A small image classifier, trained from scratch.
Model: 4.32M parameters, 64-pixel images, arch resnet_bottleneck, norm batchnorm, widths [192, 336, 576, 1024].
Training: soap at rate 0.0019, batches of 384, held-out accuracy 100%.
Data: 42238 training examples, 42.7 epochs.
Rows from block 4, named by matrix and row number. Each number is 128 + 24 x the weight over its row's rms, rounded and kept within 0 to 255. All counts start at 0. Numbers have three digits each. After the name is the row's rms in percent of the matrix's.
# short1: shortcut pointwise conv (model.blocks.4.short.1.weight, 576x336x1x1), inputs 112-167
short1.255 114:169100107141114080130091122098128070138152117118134134140122094099146121132106124113093158136131095135151099167129113127109108161131142119104111112130145125101081112122
short1.256 106:118135135120097099125156138117150169110114188118151194088162125106181103098119107143106106122127148129108104144132111114122184130103141106169145142084092138153129081132
short1.257 106:127140172174169155117098161119071147152098139138132134101182170127102093108119161093128090138086132138159139146149081124148143103154130144129129132139127125116089118076
short1.258 093:124137119140135108113138146155120143144166106111125162112137101113168143122165101152137117118100116085145173118138119070107134149147131130151154089096150113144131121147
short1.259 096:194124148154119137108105136087140153150136118103142142127110154122152127149127119128146150112125137125071110127161120175118132121113139131103146136087135114104159145143
short1.260 107:101128144094097138135142124156113128159067152104147145087153108116160146178090133140143165096103080076129139128129125102135133105137114147124156126135125125086129137111
short1.261 095:152129132111131146154109109103112085141163108094148141126129118106130128131130121104118106141109123109103111117097143162145133103073106094158106183134102143181138146143
short1.262 098:117125117120164132126115148109129118164116150096090169135146155140135162105153119120063168126109172120114126135138137131112102096133168127151117137110129169120126119127
short1.263 103:105170117138111152130102113090146109124176134117134113133130125110146137082121116087080103079135115120109140099136119147136146080168129140123083137152113069111123149155
short1.264 101:118117154112129128169133105116177133147140114056131134148140136108122112120153134141112131133134139117089107122079128105157125136137088124091084128165134157137110145131
short1.265 095:128142148153145163091116108110107081126151119068128105139130120141156142151142137157107130129110108159153138115169082154142118146136166092149127147133114100160100113122
short1.266 103:152157135181128156127142105130091141097114176162149128187139127116115104109148148119111126147118175114129117167118128123152114146201085130139164136137159102140127156127
short1.267 092:119144166071106106107128074148113131129142119125140118111087131158156154174132100142129104145102185117105148111145104153113142123116174075144137105177136165162120145121
short1.268 099:144110134114134146140124146085116135131152108139151098152153158143105092132129119128128134166153154119103117102199124146121160129129151104112101144125119126176123113124
short1.269 100:105150115163110114121162104127111122157133152121128112119114115141118152145132120140136138122144097082110098131106124139137103139173109134115108069111115155136136132130
short1.270 105:116139042118138151111144149139168121110124117133122122151085134099149109106160103120144158129093144118143142119130109107102139110156145121081188134124146140148148098152
short1.271 090:133123161122134123101164161112152180125126080158165134111156117125121154157111123101135114148108155132167120110144155129084180127119122115102089104152140131113144125178
short1.272 096:138141144161115183138089130137144121118112147130114125127105152125112092123131126061050142099120143093118118100130113116163110108143188151076150124148132149117130119129
short1.273 098:107088070125068134121127135125106102124170147108104088131119192141123107126130102107139117061172160093127102136153163133130117079121137124142172142134118115074126115133
short1.274 100:170141160135114148126156115118107118131121170171116144093121171112154134115098126110111155139144108148175133154135107152157154138113133165150131147117118118120123109106
short1.275 107:127149102094131137126157134142106136147144102117169146179150140118078121103126130104138113092134137136133127129143159198054129154104155138096128124117108106104153104115
short1.276 096:133145141092112145140141064100130144096113127134101140112110102141146151098099148132141146167136118108131104103123142085073132128102112147147156161123172175150109149134
short1.277 108:106170171110075138131120135112092153113169117145129123127154114131122117119121071147147163132104137131055136122105106112166090161135146130131142093120119136140106114105
short1.278 093:159116106133103113128126177134137153136143146112118121104138132152126123105118117158113141117097137078137147133137101123113097128160107111156156169146148143134128138103
short1.279 096:122116131092125166102136149133137112167127172146100171111095135136172146147123168120131146154123125127116129141146099149153156127083144096176103144144102136164099130151
short1.280 100:187117164123120103133116117132159139148128048136137126120107118150149137198173069090120126135111139129135152167148099138119135159132082118135134094119116129094121129120
short1.281 102:091136140146144134175148122138105122140103119118154123131104146081152118102098128144088119112137142099117119111100149142114117149130130129150183153140152094153116146092
short1.282 105:140116126163148117138102160086170124116123151117110123125119145141153132138140130111122092144121155119144120101099132115177131145146138108122153126104088106138123127135
short1.283 098:159158117128120129098154129131100145119113122149137140120123132132156118099147146142119126156154171134116120157124114105158134185117146154127125139118123152103114110086
short1.284 100:132134150106145157158107108099090151112152116131147115117138143131140105157084096131130104179105114097115118121119154154115172115120111160154132119068101129140127124117
short1.285 098:190120140107146122125102114146112174146164111141164101100126071126160164135143151137144127169115094122141091105117052128166136146106125097166126140124080136096138131100
short1.286 092:137111130121122128187147127125149147126110118103142103116112158090063151110102126093093105126155143098141183132112167152122154121158152151128116118167064131168102131118
short1.287 111:132101127122107110138117119150112135109171143128149151120151121123146136185122146137158119125140120135096118075124106103133116128148144168131101128130073109095091105152
short1.288 103:171110139131142137115117110154114120137134148152074084133153128117120101158132134137077138120138116123140100161096130128175119130120142132138128131148096113150130118144
short1.289 095:121134155117106138161141087174122068126124116119151141123140142141105128117108120120175120111157089093160157126097132116127142138128140111131153108094139155110130104075
short1.290 099:119134130111103158136143111119119124134088092135106155118101120124123110108137130131103102105123139143148136091144147126123126101137126171142125167112101110140161105137
short1.291 105:125105085134136123138153106165134149121131094171128122143101136103135184125121086136157152154133149119109170147144123135098148105124116131142072157176111131125093125095
short1.292 108:121086120122114168134158097100113129125120133106133161137187125140139102140138099123107175127129111156150159105149113193123091126122149110132148132093121159110139136151
short1.293 095:163144126125145141138124117137154136131139140133115174085182090152148124184147108176197136116100129120093112132094137095159141156122123101113141107120162122141158133104
short1.294 100:114154147114123130133142114174117150114136123132165153121145144162107097135167148126081142118155103129119176146133109138175128137109174136121106109092119101184110165117
short1.295 092:131105123130139129124130154149161145160131084136132113115121121151186116148139146144155082099093098168168123168141113110129145104107151132081129142132173130105139105162
short1.296 103:125098130121112132163105146126161160144117090108106140126148124146082138129095125118163094130115105123160139163117086136104127149157135181126156110127153132108143111161
short1.297 098:135154101138140113150133125140121129102138112146116109123170111138141146127124130107089159139127116142183109139162097148152101124138139123129112103106133139122100160140
short1.298 098:143119129125129098121140130132087117115118136111147134135134171139146146107199155150116167178086169075153148148144167155106138150139156149117114144124126129111145119101
short1.299 095:120121130087125081188114103146119116159102113130118161146167121136149120158130127170147092132139170097127109090141096144141131111114135118103130158179110088118111133132
short1.300 100:113140141104121125128132146089148125150177115158100110150110115082121119117124111138126135140132146126175129164142174123172156135118127132141107153084125137142159146125
short1.301 094:132166111132132127172167192119136141134125070089075111121124145116085150099111084153159116139117099140103138153110155155110101103128099126153120130106162149134145144129
short1.302 100:119114094105079103099061115119144134125128108111117145086124125175113139131107106169133119114102098116132087120157105078124123140125127118152145129166128134099137156134
short1.303 102:124127120155105123096142130157143129168132123121122120130132101123139118150131126120114144132110131106155094084103112160141105174135115124103130117145164098073128120142
short1.304 103:137121089128098076157132119165135197158129117138092140145135138127133131140136107129090122117157153108135147141143084108101120087110123128107162137145119124140152089122
short1.305 095:158152143123141126124137103126140182154127125185106109118130114108159137098116163073143126099094157120170126154149108147132081100141126102141111096112057113125051162108
short1.306 105:102107093103131151151109152139167158106153105139167160161128169117097142118073121138122103109158132145113127152147118105131132127125132095091089116118091130108121107131
short1.307 105:112128149105096142099156130134069149091129137143168141113131123109156148159132071195105110116148105141096132119160117162136171120099092137138100162128132138170163131148
short1.308 104:099130108134156109121105127194101112125102114077111141106160142127166101145087149156143089159120107139124141134140098104130079118142166148142137156112172097124128077086
short1.309 097:139120122155131084166161118100091161118127114120182100108106159144149138141110148116136093156101139189143148100143154182122157165150103195123143118143163109131128153124
short1.310 095:123155124107143164113136113136122152146177158128153097113165102120131145161089149100142124157147150164124153127101105151142131119174155108119144101104122123158091126133
short1.311 100:112140103125099129123125116146128135114110125107120144130157089118129104111123154156166107106155123144159132133166069087154116113143117128124150088144091133111171124096
short1.312 101:151128081116187116150125113127118079131127106148109107129164149130077118139143126136090137137127149121105116126124164142071113134129133091139092108128122182121102089135
short1.313 092:154129147137112142125119118115137121103114118100127102113125102145133092124121109122129092071105139121121156105164169088144157142142053158167132102141144115138110144106
short1.314 099:093115152111157132149153141145189127121169095115137099127124141177113171107099139107094136144127117135126138126112163140150122131165147159118092111158119138132148116107
short1.315 097:132125156161123103121139160082135095127107137089156101100120151126132103129149159125118131123150164098169104124102119153114140159104116097138138111119136157128129144104
short1.316 099:100150128115129124118168124152147149153174153147150067163106128103152126183153155153176093147146143115135147136100106118145136138119171117131097127126082100145151111124
short1.317 099:132148120143130092079133137166152104098134117109104133115090143147091152143174149100109124148128107097105152099118118142116104146127109125088121089131111067123145094106
short1.318 104:111120136105129127112141134116176124107147127115148161132090095177140129140104147109166117138125135144107095115139148149140162106125115136123080140094134118084101092123
short1.319 091:157151113138143171142103140156161139101118137122106121123106153151167119128111140117095122139161181089101101134122125120159166132133141113102160124120134108110095156149
short1.320 101:160123089144114139079129177157178111097188095130102108132152149112132138164118109105122173138163133108145075165136112104159144140171132110090142088120165170128136153118
short1.321 102:171119124134108126134113132125111102145123105126108067158124179165125156103148115131120137124120180109164148116117118138120177111184141150127143126128123141094119132143
short1.322 093:155152113107144113145158075176112115082143135129152098088138123083139111120125121186107163163107121095107136105117130115130099120135090158121099112133151099129130135121
short1.323 107:142157101130127123155131075174127117114121140072157189110088126148129093121156127106119124099133140087086094155166102106169152114146118115133125104130133109095156094160
short1.324 107:093103179182128101156119150098191124149136119124088109165090094126131136193152152101164112136102117099163154126116143117114195134174128135103143128136136099087136119133
short1.325 095:098133128110083136173135087119100148132145105104112100137149123118160139176119122101109150145155136118121089066107125105169144079121115143108066118111128108121104111129
short1.326 102:143126099140129132142124116124143142112145107163153109107118117116129176147064130161128122111129156105124144089142169124161143109109146099136129117163127144142096103125
short1.327 095:137131091079146093136129117102177167131155107132110116138070141118090161114166119126128108104101137118138116116151138121149097136163144141074117137104105136155117161142
short1.328 102:086168093138154120090105132130091120119138147120115117163139098096130069108080152133171131159125142148124123173130126120139060105150157173124127132143170123128133175132
short1.329 101:131126119171116081112123147112122089167119128111133115116151122126146122152141135157102144130171149110128121125087150130180142120152144148102100147168163140070131138137
short1.330 108:140108099115140136119108078102138075104161145180132129101072108103141124125141151117162112090124152146165114095090177149113130148063156091186147138154093173146130115122
short1.331 099:103097193111111095147108126134136149082127164133125132057122125114149153109102173173083122092176135131133122099115152122142119116130129157105127127139130121167160130141
short1.332 102:113124138114101142123135129143156124154115125107075133155103123129072132157143097111136124132164114150139115128165103124135176125139131131110160146149169143166154125127
short1.333 104:145157159139152127136130090171132146143106137144137133108135136130082130111182111133105140085100125131097167160128129101145076127153119146090112132130126151140111121145
short1.334 097:155134106090141110129164127121112109137143087135128084125105102114131122160119148129123175157116118144119136111126116134081175104123102092147120087129109135146122110123
short1.335 096:103158107135159136134116119066124130144167139120089083100115185094153134131090123142074149122129151124133114081113130153171124110146146141153135165138158166141093156133
short1.336 101:130117116074153159123130109089132124127146160136151156104160118153110179093172143101114083136113133122083094152123116141137105097143154135183128087165118126102110132143
short1.337 103:159158133172133111113108152150107097130121113110140158110139157146121137162134114117154137188167097077092103165150104099192084161143133119128145135122102175140127103138
short1.338 094:166103126107110119145186110099109129109140128108126103109152095171149121142161128124101097137111164087087094138157115100138108166150126101177120169128123105124155138127
short1.339 104:158107180125096120150125097114118158120120094127132072136120093147127156182119085142106122123113149181139106102125103132179148124138154144134136085107118136145165123134
short1.340 095:162130151104129135127164132104151140141149168135131114132128146151137131153117147108151103170150070132184115196085143103077152137111201102088129137128158164131126149162
short1.341 097:128155125143135147157127121134132132124123110092130190104093140107155099134133153110162121128104142155141145112160139150116103107124123124127150108098110145155099132096
short1.342 104:146129130130088116140138131167175144097121087153159132112139145164147118118111113104145112127129113103142167153101117111125127098129118117091115127108116119126101134114
short1.343 102:112149145129133118134140120143118104123128113114115128121094117180115137140119137139131119121145137088090161111149154142141149134105116135099093141135157118106126124163
short1.344 090:126105110157122184153180110109112171131145098127126095139128125098080139121134087095130136118122134104128143134147119111118118083093082127114124122090122135129104146116
short1.345 099:126100129110142123124149131094117108143166107136133114169114183166090129134143132110141115130120099132164148140162111149109150117146111127122145146151165126122125112140
short1.346 104:150144094142150082117135188121180123083104123117163096115113117089120131132112135113149073116155098138111096148128125113132170124138132125164093113105096138095088116137
short1.347 107:122127146105116176113068146142109137131108103148111110143115123078156118127158177168142138102131145091108113130137144159109098161132140084147135155154112147123137125121
short1.348 097:143121154131099113115108140141118123144140117161166110105137109123138101142088130116121164162098116149158152143111144125145176100136146125081118119138129114111157148125
short1.349 092:136125130129126133105078127205152150170128132148138130132134135154146151126119129095122094133130134139101131158129140157137092117107141148122126099145154173140095142157
short1.350 101:131118133123117109121088099141155128117151123119130135130126171119126163107137152167147078102171162135085106115151092121120128106138151090130113172125108114114123087161
short1.351 113:112143139094143150112102107156109157067170125145177129158131123133125146130106122127113100117125121116110081152107117139121162096092131117137125094105106106196110097131
short1.352 104:107134123060151149117113102085143099149119195135154163125106106143143142122129182112086141146156120085136159133132146183090122136109119127146124125145118124080137161162
short1.353 106:121147096103129131097137183094121091079112098125117131106166118173101151130128104139094141113157157096118159105141154114119106144133101108160125130118195136109171158116
short1.354 098:119131139166153161139127188161125102119125196108104112107084069106154099143114107118173132141159137156177170148118133116114121152138135101134130110137154136160183114148
short1.355 105:139133128091079101113109133100156091128123155148112144147109079111148180135079106146149124108099119108125133114112098126138119110120120119161128122113132115166145117118
short1.356 099:127086127125113117110087138126108136100121120148196169148101075099109112154133085091116166137105072131164149124144152120172142137126145098153142096142134118170173114174
short1.357 101:149164133146100114104129118143101120124156162095157118082119139127131142147132070175163124127103105108146125114130078135136140181135121129145148136109113146134129147119
short1.358 093:102130110136127113137143121123112128163143085144112152104112169094140117144154145105138146114117145094144144151144137109131132161077060134104176115155111128140133123128
short1.359 094:095120117116136100109147121164137123108142147166111138118155096128086130110122179130120121077111152081130145150070152144117110130101109128123131096136134142126176123113
short1.360 104:152134100124108130101133114157082133081138122135129162108134158122155122144112120133120125110105098114105174081109165144063148108123118108167087145130128114117149173103
short1.361 104:110145153121135126131146157108101157143149124099150118122100165101159122132120132100097094124120148076130136119187118141145153140105125143117158139100132119133102102124
short1.362 096:164137120092145106152127099086126082129123128162138135108097142153122132134112132126118120104149169099138116082103135130137140100178106144138100123148118167114139161139
short1.363 104:115106161092120133186135089152121104137125069130120133149182115136151134130127125092120149143088112168065133112097170164160121121121067190112126135126167101096123134143
short1.364 102:122146112124114172148118136121104152071179149151095117162137113141080080140118147131133155150104164175080120117125158135181165125117130155119152138082159131147216169138
short1.365 096:146129178143143112161134145098137140126083138155146125106141147165104176095101144117169106142087100149144129100114164129123086137175175121159134147160129145182151150153
short1.366 100:125133113116143139098119155158117092082121149106099113126118146134155128097129105185137107100116115086128174093122118098128125160109142110124145127146112136152135152128
short1.367 094:104065102060118126124120125177150111126123146089133186138115103119086129163146094103154124106136135133124147143144116127110080127110144115145122111113101164087125103128
short1.368 113:094116156134108095161168105164069138120113094113093104145151144105154087134109147135086094084143138170132132166133177160106155144073104087131113074149096129114133139131
short1.369 093:165142123141131085110115159158124139147107097110149160132142129160117092122132116129157123137134093101105138081116102138156121145137149190139132147185106146152113153131
short1.370 106:128121121119163195136130100156098172144136140153166099094091144177174146108116123099102156133148169169133124133172159124112155148090145148129127145106142143164132092088
short1.371 097:133125142137158129123131149087093156150098096186103129167108128088116146098104118137145134131104130092143129128155128119137112128099115100133131130125131104151121079151
short1.372 089:135095113111127093154099111107104153110100097129148111132125144137077138153126122116197112102137139086136151143117124120089134150124151117113110142141121099090116142136
short1.373 104:113094131126122077181147152118169128126127101111098146138120155127117120149154120116141103152129198131153145145137104104143140159168172103134157116117121125090106112143
short1.374 099:136124144140154155107080112107121123114141102105060096148110089113085134172185094166108119164134177145165120155120143156123165150121150146124110124121098127137164117126
short1.375 094:118108107095160164144147148146115136126145145157112123133110154115154128134125080103074046128116096111091143155140130116153094109105119160135178111130173120144112151124
short1.376 103:145116150139134132154130107130104139106129135106081116124119139170148104137162146075137114179132128164133180155111118126180134123115134142137161152167148125161122111130
short1.377 103:125135163135139123137136186116071086167120113105138116149156136111138116132144107099173108156142116113106166087162115109125124153119134120146134130094149138117117113137
short1.378 103:121138138140129143128143155143105157183151100182125083102125175108132161129128123130115104109142108152093084088117123088170092118141145133143121136121147152112107184165
short1.379 096:138145141128145136118104072086123141115127138149122119119094152103130149132111131120138120129136117115129127124147107129126124106133092153132141106092136091109152159117
short1.380 094:124134140115113135148109114120085149160088124089180112115139144091152162128156113113115177126109150125135123138140125133150152168116114150119139154080144144094141121159
short1.381 095:125099119144145121150129136165098137098143110129178093121118145154120136086117127151058139130140146178091135049140106191163090101149123148123121103115111117138141136103
short1.382 096:087112111109177117107105120111091150168120130166087103160077092147132115112122103088142153159128162114171132119192120109162121152154099119093117136173108103136110122152
short1.383 109:149117106187143108135160110081132136094138188098121166134134168135116179117102107135134138162154189106128153127090114142138101093161100097106150140094107178109132096158
short1.384 106:105125145152117127171127118141122187084076119095108141128118077088106130152096115112119128088111105098146098156126144121110151124084158117117121077126130123076151092107
short1.385 096:086170110148121065155143153132115155097083108138101112144130124104144136138126075096142101129131145144171114081111121094133129111099125146095129135133107107142172101132
short1.386 097:096115124097121177111136119175077140164175118157109107161108105125162151152122139146123135150122181120130138093145122142098104121118172131116087149140130100147120113124
short1.387 102:118146157118105175141077135127128137164145075168144105084134089152151148091100113129116126136113142145154092121127143180110102122103158150096099137160134149134132113154
short1.388 090:108139090121129112143122129112104076118081147145157152179091129144114131113104161116130111107095126111118146143126134141175136103136134126107114126101138113138067084116
short1.389 104:157139121121098119155121142179128150126158112102138115143152126115175102077137152127141135112082106121161110144156091176163132137144083147164113157098133122123074117115
short1.390 099:141141145134189079109140116124157158103118093151150089114094112122156136130120155091112127092138133157124153130116118113132130137132122169115110184138133124141073077125
short1.391 094:165134134126137145137122111147110107143111127130162123105099148084132163144092136140106099125150149130140154129146105144118113160081082114133096128136127150138117102101
short1.392 103:067149120122119135123156156152121146133098141119076157145152125113118111128093155117100117162150151145106136111146117089136135109150105115122155166095166131104104161147
short1.393 100:108150127139172128114140106131169183163127111097136161120168142111152133108148117139175126130133124094118103101159118119124150154128141146092133140149119084110115142124
short1.394 089:166094144141117110110128130084135096123129109116094087126103115141177119146153122176113155084181105126125131106143158156121096097131142129106158148146088147121094149156
short1.395 101:146108100134136118140100150113120121097115171160133175126134146126152139120135150127145094125124131124143073170121126140122125123132088153140127128146167145104132115121
short1.396 101:093170151119127115118093083120122098095114153119111116112114133133103138114137125135182116122146167110097134164119139153145115110133110147120156093143127130137111133113
short1.397 103:132118113084133150175136153080097117145137144163080143123117104132093116158084111105091119114124142123120149136117103123127093103146112128119115119127099106149125149156
short1.398 100:147159108138111097154163141100168132113152199126148116123113138154144107146176172080113122144151098147118086113126105119116109132119137127123100117148136130125161146142
short1.399 102:106115165122120128116142155101130117150118093087115132099158123126138127118155128089123099155123111135087145183110193152142192121146142124101100149178134134133103112091
short1.400 100:147133116091142152120133136076142113116094097122116130118108110115129149116120149109141125156165147139135130098121160151147102132134169147157085129145132132101165144098
short1.401 093:129142159138137166154151150145175125100128143185117113143144134130124107158106153099094164111121137120171128139110145124124127132140116119113157088159126152177123152144
short1.402 091:127113129093128121100075104142126111150120163107088171190125140189147142143125142139143135095146179129116144123166132111121133159134097102171154153078119137120110109132
short1.403 104:096135125121165083105155152131149134100121101140125138138124153143131146119118078159099136111150074157120132134147105120154168134122106125193100154115100163106155097116
short1.404 100:141140150120106128113140123073079131105147083189133096160140152153085156156131082108151144119124120100123106172119132134111115127161126153126103140064113123104137142131
short1.405 100:139095112138125159103175082092137101128132121098168129120153091123153111117159123139128158079091122164142118094172115132144126117140114181142112151099204179088109120143
short1.406 104:108117121095118135155155133150127111128158098134137151129131137140107123086103126134110127123128196122110139080139151159122138148160099143120102099122137105100132129126
short1.407 090:118142116138095096114119156112132099138120123134134146139173159118110119104109140116079173181107154121169115114124156164121148158181141168073150125149135116146108136145
short1.408 101:163130125069141116141106138137146117109139192118090112109123102168110148123135115134135125096103107133138152094126109115128121104119133118146136139083110141125119184134
short1.409 115:120123085123101129087117102144104087113112133196137162095137050095155102142091137079144124114134111112131105124162099108146165096069147152204132119129066094145136105094
short1.410 095:160134134112104123107130147162164090126203156125127154150104122100133130177113133135111150138137174158066096093148071138146081135126161156146149164146102136151131150112
short1.411 091:154119120120153129127151139112144150142162155101148121110137114182149120162097153106137130158121148141186150146110132099133169124125095140111100175147113145157134123113
short1.412 101:114104108168152108134086137119144125115120138124140170107117102144108167110138095157135144094098147115117164160147137122133163170118150112138114142188127180142159114127
short1.413 095:130115089134126090127165115145119121104146119095190128128140171159124131122107173133115152138122180115139116089134102135126147135110119150162147122080153157104165167129
short1.414 099:125118155182135073124080132130157111147155112174140116073144088135121145148123162102118131138137103088116098100088102139189087139158136122121119105194145127097140108109
short1.415 097:101116110160122134113123127086091096126112106111109132113143130130115092166123113158108121112111107097133139136139124079172149117160118119130124120109166156151127113112
short1.416 094:110127119101125150135162133150125142121107132160159145140178094143118135150090154148121133131129104111121142120132103105108156099147121153153128141103125128166145124111
short1.417 094:109099150162133115093149085126161121103117087146200172137143108099151139089139129117173157137122123101131123154084153121111097128172151140140111113106130117094132160132
short1.418 101:135123162130135105096118114153097148166146171127163120128132134072188130167140128117092193170146111132125131122141139128144145107101151119135084176079099144125102108146
short1.419 099:153147132133144090138160136185139110143120143148100102077107142130120113109142136094108115128151100116118150087150129113148147094074164119110105142135178141114127133117
short1.420 096:137153104150109148126136084148186118104130092121121101149113074133079141117142105118114143101148162092177156153115146166128118140123132134104104153122167128144095096093
short1.421 104:130112135153150096108140115088154142124125090118096126133102156109119110127129122167099102126117144110187139158118139182116159148148132132124128120153133082123150103123
short1.422 101:176139117062109130143129119113160113114121162161096090126128172167120129130102143155085161138176142096093129097123125087125175077131169161107147146151115148140145120101
short1.423 100:163158095122146148127135154111143143120128110159139169101133180120145136111147173093127126121105133162115129112170157158147111122125158113105123091127147139117162143129
short1.424 100:138120122141133108147145100134126119140143161165144166105134118122121111193090116082119106119129095117126141131094154136133151110127161149133131094161114113115165165118
short1.425 105:125110111121159122090105122149141115126134144143122113126142141136157082144158129164111137119094104092153124124143148165115100117157129138128134145063112120140074117140
short1.426 096:083145140108103108136132113124107095147148145146107116139148127168125130126138076132121084122124137099137130164138137113159104142126091145108109089118079102101155134165
short1.427 096:131070117088116117147077141095117123072136124128142136140138069157057197132092149082129108124135102181105104126096142113144129127104132132173108142122158119082137057159
short1.428 093:123148136108156142151093078118097123106138117123116131125127173103092155146154145124079117118101136116141150123107140099112137173147106099124142143182145146185111103130
short1.429 098:176121167144109149137084144101113110121108115166134150104135100131093140127098129118124121115107140152112110131112143097118124113150111134108115121121139133131115117164
short1.430 096:127146153118119149123130168098165115119139101157142167168095092125134128146121123110100118155139146089116164138139139093145131100127071103092158140105102085114113123140
short1.431 105:167133107123146124069137072122105131121135174130118124141164103150126216153116126117162119152120147092107117115130110157131106140154129141146109096134134142092142142134
short1.432 108:093110118116148112089146076101083149137143146148113125122158129178129124135137156111095114130128116179135123111146160144134083156084111137095118137138126149097103141128
short1.433 103:126074193146163190112123138128158116086154141136116102142143113144075137149139129135131157127104109107135118181152169127102104119114155096127131086131206134112134157142
short1.434 093:108139104135180128109114158121136115107133144123126154116093123116129225147136111124109149152143148148117152133150129132150088145131100132109124134121165143135191152156
short1.435 096:201096123143167126118132092131146122150162135134099128122115140164122120082186128177099120108113105143160105145131128104096077155105145152126110137065162196138147108107
short1.436 098:148141102117127154098181127158147086140146099132123171136079125146085129127105141106127160084101144161134135137144137139126144136130123125100094123159160156114184154104
short1.437 095:147132165082136121130105103145155161104156096097149135125127098127114160100149136093116151139112167125090094148162116123133136127153109177113147105128168135129122148088
short1.438 100:149136129144106131097174094110100123126110130140170111141148124171139162126119150153130133129104131145144126138082173122118121102154151115088164110136149186146126140107
short1.439 096:112151135112116134136161126094161094139128142100133158098118118173150096168125127144068170136170142097129149150134173152136169108134143116114158156165104124101138148129
short1.440 095:127109100147096118129176131066121140124129110141116108137151117097117138178112151086100090133139152114114141126115156170101153075087135127117145139134127142124147135156
short1.441 101:145130178121152094148155104100159083102124134120123135101092087154120134122119158098123137145108107156138124126141126129129097126149119104138141137116103182157169106138
short1.442 099:144146148124138116116133120122124098123123137183112152099139119116153144141114128129146142133121142100124130138153141142149160121131151078099137129140140157113155135098
short1.443 097:117085084181109136105114126146148158125124151185101100149122108152166151083128161103139161138118153112175126135135095139099103180141151108116117064076168125143090144093
short1.444 095:103138151123142127121142147156094130164147123118128154109109107088119140153123148155123148154114121107123098158116133096117140119114122124120147123101097140132093145080
short1.445 112:151114165122157147119097137118123113147145131131099122143111158110127098130129146140149131141166167097125140140136148119154126124188140117101150116127149140133145094155
short1.446 107:121119146138139145126143116136156106120066072140074136126149126116103145126085146096177134096133137121129155122123116138091141145100124153115154123100158113097119160139
short1.447 101:157151095135113116128169159123155132130144162125135127171085122158136159179172120095086131113129101136149114136142128120155125145123141124131155109123151140152103129101
short1.448 103:141172120108140108141099128160087117139153148104124127120125128112113144167162147105132131122096166105138162144137118095121226131121126127125083125099089108117131109100
short1.449 100:134118159087140112103099119147137141170158136130145116073124110157113093133086114123119169115119124120130106144121128126137188138137109159122127126130155111131105103137
short1.450 102:125168130125144123099116155102136095123147138102115084125119151102111076152067155127126123133148086103115134153130141114101144132083119120137177134109155117137117129165
short1.451 100:154101130122162143097155137165092114154131162115156149133110096124162124125137105109146108183129132135132158121136112153114111115116116132120120107085135098126103157115
short1.452 103:094120123091138117156133093151079185139076138119116101105172135126162134147108073144089097118134129136140128176120133122112096142099087176152133127120119112085166139129
short1.453 093:145107124127155133110116170140146125180076135112089123089110181124154060108130130119108105164143039199150117149103130141163156125145141162134133101145119152146143131151
short1.454 103:060123115100142164142151117139113158094138118107083129079105145154111138157112114158131080121126119133130130132097129129111173147113128136106124099142138116105147145095
short1.455 095:177108127141140156139125145130160123097117152102138148131145143118153133182132141169101137145155123127129132168110126151116116114145202147167093147168116116130139093117
short1.456 096:094088138131159130123130111149085130163107097126126120131135090119144113114109103103131118140150096168122161107101103134151136098176107127130117094091155113148102144141
short1.457 101:114132140178156180187115136130095120107123123137108130152084094090081140100128142143168158142164111134157131169129130132111099137135103145137141108101170107135110168133
short1.458 102:139120151102130111069159137120178138102138161111158154142124145197088130118141130127166113145137135137108133116089145111156086122129170151130165120141096159112130102125
short1.459 096:079162103112169122109163164137174113135134143119136132140091147109144140104120142140067155178137138099149170123125114134147150120137169139123162134093133165131144145123
short1.460 098:110104179123103097104145099110102149151112154153132129111111096110119147098124100157142108112130104145150161159096124137107141155145091140133155133156177105095113116097
short1.461 108:154132128106086112122102160098148145103132091106189142156073140124118125124118140139120109120134141116110112147170150113146105141112104152136073099140114146101113155137
short1.462 098:095135107124071105110108111164125127161069135162108141137119149075148186193113095137100153100101147093137162146125152106159151089109106098107172098126136164135171128133
short1.463 104:174111096098123133153108110113112180098116091182105169154139123124156140088119155098126103107155175113136122152099108137164138138130096089126132127096125133120116154135
short1.464 103:161153099106105137135116152084115104126127157124150138144081125157148159096137123146131110133130137080118099135134140135147150155118143132148137136126121148110147133135
short1.465 093:114106150094132130169123123108116137123156152133092128154138148143122089110075117117146110095134112126142122137131104082124164130123172116148144136105144134179150124103
short1.466 094:113138152124101113112076182107083142102116099130119105128120129168101158114170152128131134151096136102128138115095074149143179106142136147101112149150134152137157114129
short1.467 097:138133137075120112099123125135114154141126127175090090087129098135136160083117163139112121144120077160155160119131137133148117124113061118132138133119158144139117166097
short1.468 100:116148120128116108166163122098156158148137140125154140126124142124156097144112114107143146130086095092135126138088183074140170105168094145155120131130131167159149132102
short1.469 107:118104139135096124113134111127111137157156081176149142125170142087140103112143111117131115144155140171134128127102123149136088133120153144163140131125118114165147116128
short1.470 104:090120135095117166155114146116067106099151129189110117166137144125137120128144136118131109110152123167108135091149124124170152108141147147071119079163099145087145128129
short1.471 097:079135136154183086129147101120105082096122093120115159158095154141110074144096111132117090106168127082169161127134100091114132119077139153157158110136139142135146128123
short1.472 093:137144107095142123125163100167180114166116156143161106183109160154121091159090138111102157136087113129187136133135130166096157078102156101128118174153106152127109118088